A small sound classifier, trained from scratch: depths [2, 2, 4, 2].
Rows from block 3 of a small sound classifier, named by matrix and row number. Rows with one number belong to one channel. Each number is 500 + 25 x the weight over its row's rms, rounded and kept within 0 to 999. All counts start at 0. Numbers have three digits each.
After each channel's rows are labels from the 100 clips, of 14976, where the channel reaches its highest value: "top examples" is what is common among them. Only what is clearly more common there than usual is listed. The data: read English sentences (LibriTTS-R). In brackets: how many of the 100.
# convs1: first pointwise conv (model.blocks.3.convs.1.weight, 160x160x1), inputs 54-107
# convs3: second pointwise conv (model.blocks.3.convs.3.weight, 160x160x1, transposed), outputs 54-107

convs1.125:510499464464521549482448454535499526475423476492507460479498513524501466507499519510521520495475482467519529492563514465504490487499513478541524483525522538539440
convs3.125:488558504463462488535516490468521500543497502531496527516492483521484484463502494491499502468462516518473483484456510494537499522527493507487497501508479562502509
top examples: voice: male (100)

convs1.56:529501509471471515517472513452470492528551561486489512489555568483553456528460533500504477503496500475472507513499465456495520494471514512502505525473493486493468
convs3.56:496490463516506463536544472488538480479502496530532491581471463550480506489494519498512491524500497556492450510451542527499493496495469520507487478491541508552467
top examples: voice: female (82)

convs1.61:446522497503484475505488481512521509478500489504541495558507518517498521528504518519499502499501497485487516516500507494472560501473474492507464494551464512459502
convs3.61:441498499532514506496507486511523514495456514503471489477481501490523464474490494500529507514481513478488523511459538406513483511510471434525481498543501499500484
top examples: voice: female (86)

convs1.55:456486507498497505481485556519496475494488508492484489492487550497496460494484508495525468496544507505517529520464510502481506513480491520549511502497506484485484
convs3.55:506451528496505490504499518456496498559487493496501541499536488488490504475485550465461490491540501523505519485464520512521481518462481506518490452487512452503470
top examples: voice: female (94)

convs1.30:500464477487474541512493525556502510518499507491503503517434527498504508501575479472501501501502526508506516493445490526500517516535523495491549482566495496503498
convs3.30:495476499477513510495500473500486502485559515515529476535444500500523505473454499533515508507444492510502510494499498483491558495510421523485462509516561504518483
top examples: voice: male (99)

convs1.1:467564536500500499523507520483487455482541532550496530537518512507481551441493550520539489485454513487489474497507500511499492497509530487500497499498500467499487
convs3.1:523525522479516516498457496480506457492481526491529520478514471499533487474484522472505481492488506457465536530495545440449456476488511496493460520503508462493503
top examples: voice: female (99)

convs1.100:469600495500513491464484523493524537503492508420514502510499459476532513547493486500534509511530490481521457524495504506457477499458499457512525524512516504490516
convs3.100:509547492490513503481442492495507494500488488497529525541577508507502474504513490460499490524513508473487472487495489512484514468449489443481502473531478519481498
top examples: voice: female (98)

convs1.91:541488476537512489539489524473487471501479492506532495479513501530551504540472544470545499456531519524507549523510469502476538496529477531482555437497520512504506
convs3.91:479482539525514493494502494484461477518481523437481505515531531490461510531510457474501465529500523492514477517490521482484486494490494540490507431523527535493504
top examples: voice: male (90)

convs1.110:476459515505525457473487541519516485487486526618499495444515531517479555477457512547497499489507529514488515541484512510506505472531481430485498537497499549480502
convs3.110:534538495480492524461505521499526504496486527510565525514467515519468494493509502540484478507529570489520524474443481470480489489466525479483495517539521504521518
top examples: voice: female (96)

convs1.142:525537491453508506524484500519527504536513503501513520509505512446586518507522526504498508563504545522457514487493512478442483469517507497491498495544494518489500
convs3.142:514493506518539499521504535540499462518506515513523499509489514517505492521489493487525501526506518482478523560551497522490497512467544552518525503542489524537483
top examples: voice: female (91)

convs1.149:490510513471498457510511529510507480468537503450479465484511494508467504482492516498497496486473533500500415499493465529517472448512490528497486494471517497508522
convs3.149:489502501460477480454488483490476486473521479488489498464449495469489496473531510490536505468470516477474526511512476499463532512499548448525446507487493513492511
top examples: voice: male (100)

convs1.117:508551517572515486465495497461497512512461466513500497479550461444482494455454497514488479475488534475479531510482463494482493499540468517502489462508443514497514
convs3.117:512483509501488542484509498456497508462490482524497488482498513522491510505533511500507469515501505543465506454513459492475464532512507482477481507434542506473540
top examples: voice: male (99)

convs1.119:515507465514500490526548491499489507498506534475478492503493466515505496457495482503492479476483486523482515506527518520498480425519449486439473484494470500564559
convs3.119:516502470500495492501492494488468496540530484476485502512460483541493497527500521527459499500478489497431484524530522474582498526465508503520496501503521479527487
top examples: voice: male (100)

convs1.105:466470508475550475495478461507497526523491517548501502593554514451523428490513479511472481526511530500524513520491494452506516486510521519519487510497499513520491
convs3.105:535508480521533506504502525506464488484487485490452475506504497545528495467508487474559537483496533507507476529487506474501535501477509517508484508514529517482545
top examples: voice: female (98)

convs1.19:499527509472584495513499501476499525493486505456523488525427450483539493524491502500522491503458517458485493479455490504511530518489506467507523493446496476560513
convs3.19:482493557489514505541507501495488525513525489537484515476486538519500556482569539518528470498523474496485520509451517500512488518540490501448512536470529521504465
top examples: voice: male (96)

convs1.52:508500499510439502504490483552502522473472539492489473487521529533540497501520510499515509500433504477533474502472498553523485489510490509433522521517482485523564
convs3.52:502478508468527517518501450437483490510487435540487528495492504533466502453509536473487507506467494498481496523504500484503496487527510502457469501457465512545501
top examples: voice: male (100)

convs1.141:527517541504482495500498519450490438430545503498501452500477497501496494542546509544464493496490482497520500524489504532515518469510566527524546496476523507508445
convs3.141:506537473502501479480486505524463507507534511515527507523468496524522491492537478536485449524493535475510503536516513535511528532520531525558499539507518502461451
top examples: voice: male (99)

convs1.115:457500508523511507489503504502498550544473462491515527502536470489550509540502543522486503517517512515514500518515546492515521551506516487457553534503517503501493
convs3.115:518452544503461520494488498518497505506472510501499490477457484515469500530509489479487545505513502458525501506498501538496493512457486459480478458520508506496532
top examples: voice: male (92)

convs1.146:484499479487508494500535509468519508506479465469527496547513460485485489484490468537516448523497507562459509513517503533489527509497471458500503556489481499516469
convs3.146:458500542506515542534435502527481496489480495514461490518515449513497517469500498499519496460434482496487513432515498492493503504502494519510511498498514537509517
top examples: voice: female (85)