From a checkpoint of a small sound classifier.
Data: trained on read English sentences (LibriTTS-R), 15625 training examples, 149.9 epochs.
Rows from block 3 of a small sound classifier, named by matrix and row number. Rows with one number belong to one channel. Each number is 500 + 25 x the weight over its row's rms, rounded and kept within 0 to 999. All counts start at 0. Numbers have three digits each.
After each channel's rows are labels from the 100 clips, of 14976, where the channel reaches its highest value: "strongest on" is what is common among them. Only what is clearly more common there than usual is listed. The data: read English sentences (LibriTTS-R). In brackets: how many of the 100, against the usual share in percent.
# convs1: first pointwise conv (model.blocks.3.convs.1.weight, 160x160x1), inputs 54-107
# convs3: second pointwise conv (model.blocks.3.convs.3.weight, 160x160x1, transposed), outputs 54-107

convs1.129:502428512509499482508442490521504490543493486480500501466476490504476501505494508508499507467512491455514514506501509500512511485508487532485474482503510454522496
convs3.129:514525500511503490520489516532470507525491480523538495500471493511505461482496518476512500494518522515531551479509510468482541513526525464552493491523532530517519
strongest on: voice: female (89 vs 52.5)

convs1.67:523568508489501484513445519515503498519497486492502508478501445506524505522488517444534486517477496519495511525526491487426505489503410526499508512552513468484473
convs3.67:491516487488503508533520507518468499494516461505549508549517525484486462472472522501478480492483508499476439492486494528476464508518457444516472462515510483468532
strongest on: voice: female (99 vs 52.5)

convs1.18:509511489471471475434497488510483528495483498492521490509498495501516512474494517514508447510487522536505506518499510505515538459456509536576496521488511503553512
convs3.18:512472489535508435481497533501535528507496497500484503444536497494496515479533513478461504547470498514523510500483531543508519472491509504505482498511501547482472
strongest on: voice: male (100 vs 47.5)

convs1.76:496505462539490474519519483516507523506522546517506498510499511508505517511513515550470527443518545500514513494503511499454511491504411495519481555510518453486480
convs3.76:517541471522509482540473502487530475513479502551549474506485496493532525545419510543502513485487547466449513506471497514488486511461514501492553502503499531490514
strongest on: voice: male (90 vs 47.5)

convs1.40:482527483425494538529506485513495515495505499500506516504479472504479522501513489506523525523573490487517476467489500466505473533502488542533534504514520514425443
convs3.40:520464451500469504470507494503486480530471454493470466507500452481455480492495491499498475500498498498472522509491480498491475512443505490479535467472472495477497
strongest on: voice: male (97 vs 47.5)

convs1.99:475512566502499489498546519501501522507520499536501461514498517475504533482478484514502476498496510509496453525535543522485509543534477490505478531493527559559500
convs3.99:488452484497501501545485482474513502497519489489503512447494471473476491504584559502516528499509480498502460500481491486519498533504466454489491506505502481485486
strongest on: voice: male (100 vs 47.5)

convs1.6:512412499518510501495532473526499434505510484556496519513478491511519511495528476494507490478513511512488494518532506514524498539482455496490500481549519500467507
convs3.6:476510552486533533506526498526503477503535546524507483519472488507535541441545466501503495482494505522497544498496503545493489508512526529489492491494514484495519
strongest on: voice: female (100 vs 52.5)

convs1.111:429492525536508500510503505507520466480517491528515548490502536507511548499518463463518508526507470526527463488454516476489493536503583504502504484522494551516474
convs3.111:473491495521499455498503511455497489434465483458510467495462452511475524497471485526517527514503504522521520500547512488490491456532521512515494480522484539511503
strongest on: voice: male (98 vs 47.5)

convs1.7:508505485511487523516491550506521521508528484480502484493464481514518473503519522507508465516485516524493512518496519503488490478487538493502458577485483509518500
convs3.7:501470502494503523490576500516500505532520507491507510463496471469500540491485529503481524478513478525486481523477502500548464540512589507507429519483482542596491
strongest on: voice: female (83 vs 52.5)

convs1.80:493502514519501475510491510504455500494500491482516509517516508504470499492525468513519537515503481525506489506513489484499504505465493491496484502494515479464518
convs3.80:487520501517456478483520520467496506524530537497499478474512511501535458505481491478539506539501472490489483485468491501494490501460484434504541477508520478537456
strongest on: voice: male (100 vs 47.5)

convs1.116:489506495533492501515496522532504457463529491527499506482472499530507534494507541560508454501518503512509464482513520538496535495499485514488473545529522532454539
convs3.116:507496490445521554473513511511516466470469529543505439497543497502508485498462522459542487497471461496508465499489534496534493454514513503495442462490527480482543
strongest on: voice: male (100 vs 47.5)

convs1.12:535524521499489491496483511494496490474552505487504542513467492501546519504517494524514509510500493522457488488539493627524560503529491517500490492481482455465533
convs3.12:474484473502503476486452437533495498470495465479497513485488509497480521491519496525461511497510466492504491477491480464483533456508457508518459512499491474526513
strongest on: voice: male (100 vs 47.5)

convs1.35:506511527498514448528497508513504484502510486490442532485478502531527504461512478498463527587510503486501485487489501576476499479476496498497481531508495482462494
convs3.35:515516514469502505472501531515463476493497519490511478510533497474520483476517510470443495469496439468517505550509487474543479497501490474469483459499477513549532
strongest on: voice: male (100 vs 47.5)

convs1.138:487480549515534533475538494443506507485501473494458501496474493534487477527495499502516498541458504541492511470516488528514501501496498508507533485510461487527492
convs3.138:504514456506537522490504503527485468528524503473459523528477516513492495479543510485490525503439480523511497510459512452463486494475471486528490479543485480490483
strongest on: voice: male (100 vs 47.5)

convs1.53:492441482509485493549520528526497490482556503486504474486538509512483495497532500512521510482497463479499496556464506522517549512509480483505498503491486536502498
convs3.53:525477469532467494508503517498494490513463537505504561549494543458492485468533464468503488489522505520497549472518498456506480502486464496490540481508474475519495
strongest on: voice: female (99 vs 52.5)

convs1.118:526494499509496480518517500490491495525482510506505524519522506463557471539535508535522475488489517490502483516491509483440492467519505517474481521529500479449519
convs3.118:484482458498491519515495485494495536540497445510540475509490492470552479521465517475494489499525481483518489487483506502493510483489510503446514509479500500505497
strongest on: voice: female (98 vs 52.5)

convs1.38:505496522475502458509487520467487516467476501452548473479501457460505561496478499501499511486492523503527469477547538474488460483502501529506513499511497487513479
convs3.38:537473478483490500510510467493477487495508510506444499479518472490464525491496502471535499482490514499482481479487509506512465446495496528511462505521557515513514
strongest on: voice: male (100 vs 47.5)