{"arch": "quartznet", "model": "sound classifier", "dataset": "read English sentences (LibriTTS-R)", "train_examples": 15625, "n_mels": 40, "hop_length": 160, "input": "log_mel", "spec_augment": false, "win_length": 512, "targets": ["voice"], "num_classes": 2, "norm": "batchnorm", "activation": "mish", "drop_path": 0.2, "depths": [2, 2, 4, 2], "kernel_size": 13, "stem": "single", "widths": [128, 160, 192, 240], "label_smoothing": 0.1, "loss": "cross_entropy", "init": "trunc_normal_002", "residual_init": "none", "optimizer": "muon", "muon_scale": "match_rms_adamw", "lr": 0.0041, "momentum": 0.95, "nesterov": true, "orthogonalizer": "polar_express", "adamw_lr_other_params": 0.0019, "grad_clip": 1.0, "l1_shrink": 0.003, "sam_rho": 0.1, "steps": 18300, "batch_size": 128, "epochs": 149.9, "lr_schedule": "wsd_sqrt", "decay_fraction": 0.3, "final_lr_fraction": 0.01, "warmup_steps": 910, "weight_decay": 0.05, "adamw_weight_decay_other_params": 0.01}
Rows from block 5 of a small sound classifier, named by matrix and row number. Rows with one number belong to one channel. Each number is 50 + 12 x the weight over its row's rms, rounded and kept within 0 to 99. All counts start at 0.
After each channel's rows are labels from the 100 clips, of 14976, where the channel reaches its highest value: "strongest on" is what is common among them; "loudest" is the band of the loudest frequency at the time of the peak. Only what is clearly more common there than usual is listed. The data: read English sentences (LibriTTS-R). In brackets: how many of the 100, against the usual share in percent.
# convs1: first pointwise conv (model.blocks.5.convs.1.weight, 192x192x1), inputs 48-95
# convs3: second pointwise conv (model.blocks.5.convs.3.weight, 192x192x1, transposed), outputs 48-95

convs1.113:63 47 62 42 76 35 59 63 32 40 47 53 51 56 76 54 55 56 44 63 56 60 77 55 47 69 18 24 53 82 43 56 26 53 53 32 56 57 69 65 47 64 45 50 60 64 31 52
convs3.113:62 26 54 62 31 62 28 45 42 67 32 43 53 58 24 59 41 72 53 58 59 43 48 49 49 50 70 48 32 41 48 57 58 54 57 38 49 50 43 50 49 32 41 30 52 53 33 73
strongest on: voice: female (94 vs 52.5)
loudest: 250 to 500 Hz (37 vs 16)

convs1.34:45 56 48 54 58 31 40 38 47 68 59 39 61 60 45 66 40 30 54 28 53 55 53 55 50 63 20 52 48 36 47 54 63 50 40 35 29 64 65 53 44 52 56 21 59 55 48 76
convs3.34:51 49 54 39 44 70 53 68 09 42 50 52 56 59 48 41 43 69 54 40 33 40 47 43 32 53 59 54 47 43 43 55 28 72 43 34 52 76 46 58 39 76 41 54 30 50 44 00
strongest on: voice: female (99 vs 52.5)
loudest: 250 to 500 Hz (37 vs 16)

convs1.114:36 46 45 50 68 57 52 64 51 56 60 45 43 49 71 53 64 26 43 48 49 76 53 58 61 39 48 51 67 50 32 58 75 49 42 63 44 48 51 42 58 50 62 64 45 46 57 36
convs3.114:72 46 55 20 54 47 50 49 61 39 52 57 57 38 26 51 37 49 54 59 70 40 52 55 82 52 53 38 62 47 60 67 77 71 56 53 58 49 35 30 70 45 70 69 46 64 67 66
strongest on: voice: female (93 vs 52.5)
loudest: 250 to 500 Hz (36 vs 16)

convs1.174:53 51 49 63 66 32 72 46 48 67 49 37 47 61 62 42 58 45 46 65 33 63 38 50 57 61 25 40 54 70 56 45 44 63 51 71 60 49 45 37 68 62 64 71 34 54 66 07
convs3.174:45 46 55 76 78 61 51 53 53 80 50 57 58 43 57 44 14 62 37 59 48 37 27 64 55 56 43 25 72 45 53 64 54 71 18 52 56 55 36 49 37 60 47 52 26 79 58 37
strongest on: voice: female (100 vs 52.5)
loudest: 250 to 500 Hz (41 vs 16)

convs1.176:56 58 56 59 64 42 63 62 47 62 75 50 30 45 61 48 59 40 50 45 44 44 47 45 50 58 39 57 06 44 56 46 63 52 61 48 52 49 82 56 25 31 44 54 57 44 55 17
convs3.176:53 25 51 63 50 33 51 70 47 56 30 64 47 38 36 56 65 77 49 50 39 64 61 51 57 50 49 72 41 56 46 50 64 51 75 53 53 34 68 66 69 65 49 54 42 50 39 72
strongest on: voice: female (100 vs 52.5)
loudest: 250 to 500 Hz (46 vs 16)

convs1.126:46 36 54 80 69 24 60 49 50 49 30 51 60 29 51 47 62 40 69 55 39 44 65 52 38 31 57 55 48 38 69 57 47 72 48 54 35 66 48 54 51 47 34 55 52 45 41 50
convs3.126:67 41 55 68 53 69 62 46 49 51 52 62 51 54 63 55 49 59 23 56 63 49 59 54 62 33 44 70 56 43 61 59 60 62 45 37 53 51 53 58 63 43 90 54 58 00 52 80
strongest on: voice: female (99 vs 52.5)
loudest: 250 to 500 Hz (39 vs 16)

convs1.35:50 45 31 47 58 54 28 47 44 65 53 41 62 52 48 52 48 50 44 71 44 57 51 57 47 47 43 49 46 52 39 34 60 46 10 50 68 36 54 54 79 54 51 33 67 34 51 52
convs3.35:48 48 47 52 64 57 50 40 54 63 49 47 57 60 46 76 67 56 27 42 48 46 38 58 60 63 26 44 29 59 46 56 51 62 53 70 42 56 34 55 55 69 49 33 41 38 58 43
strongest on: voice: male (97 vs 47.5)
loudest: 4000 to 8000 Hz (29 vs 4.8)

convs1.168:39 32 59 04 39 40 71 41 46 56 54 36 37 59 61 37 50 63 49 57 54 57 65 50 58 48 58 59 49 58 51 61 83 77 25 54 53 38 55 45 52 66 88 48 62 39 55 60
convs3.168:59 55 31 25 57 61 56 40 60 66 54 63 58 43 73 53 49 34 69 53 56 71 66 39 32 51 72 52 53 67 40 54 56 38 65 61 63 50 49 30 61 49 60 50 30 30 52 53
strongest on: voice: male (100 vs 47.5)
loudest: 4000 to 8000 Hz (31 vs 4.8)

convs1.79:52 57 54 60 57 48 48 62 88 39 52 36 49 48 66 58 58 50 58 52 45 41 13 46 43 49 20 64 49 47 49 52 53 52 64 59 64 46 69 66 37 38 50 38 76 52 62 26
convs3.79:43 54 24 47 51 51 67 67 42 49 52 38 56 59 26 38 34 66 57 48 34 56 58 73 55 50 18 60 55 52 46 51 39 65 29 61 57 50 56 52 39 43 50 19 32 48 73 44
strongest on: voice: female (100 vs 52.5)
loudest: 250 to 500 Hz (42 vs 16)

convs1.60:63 39 47 66 40 40 48 49 66 63 44 73 41 73 58 34 55 47 52 43 48 79 85 32 53 48 17 43 54 45 45 49 64 44 56 63 59 17 46 52 53 56 38 53 50 39 56 52
convs3.60:62 49 59 33 64 38 53 68 52 55 41 81 61 66 47 49 35 50 45 59 31 57 42 53 59 49 65 35 48 49 55 42 46 50 55 70 45 62 49 59 47 59 35 67 33 42 50 36
strongest on: voice: female (100 vs 52.5)
loudest: 250 to 500 Hz (43 vs 16)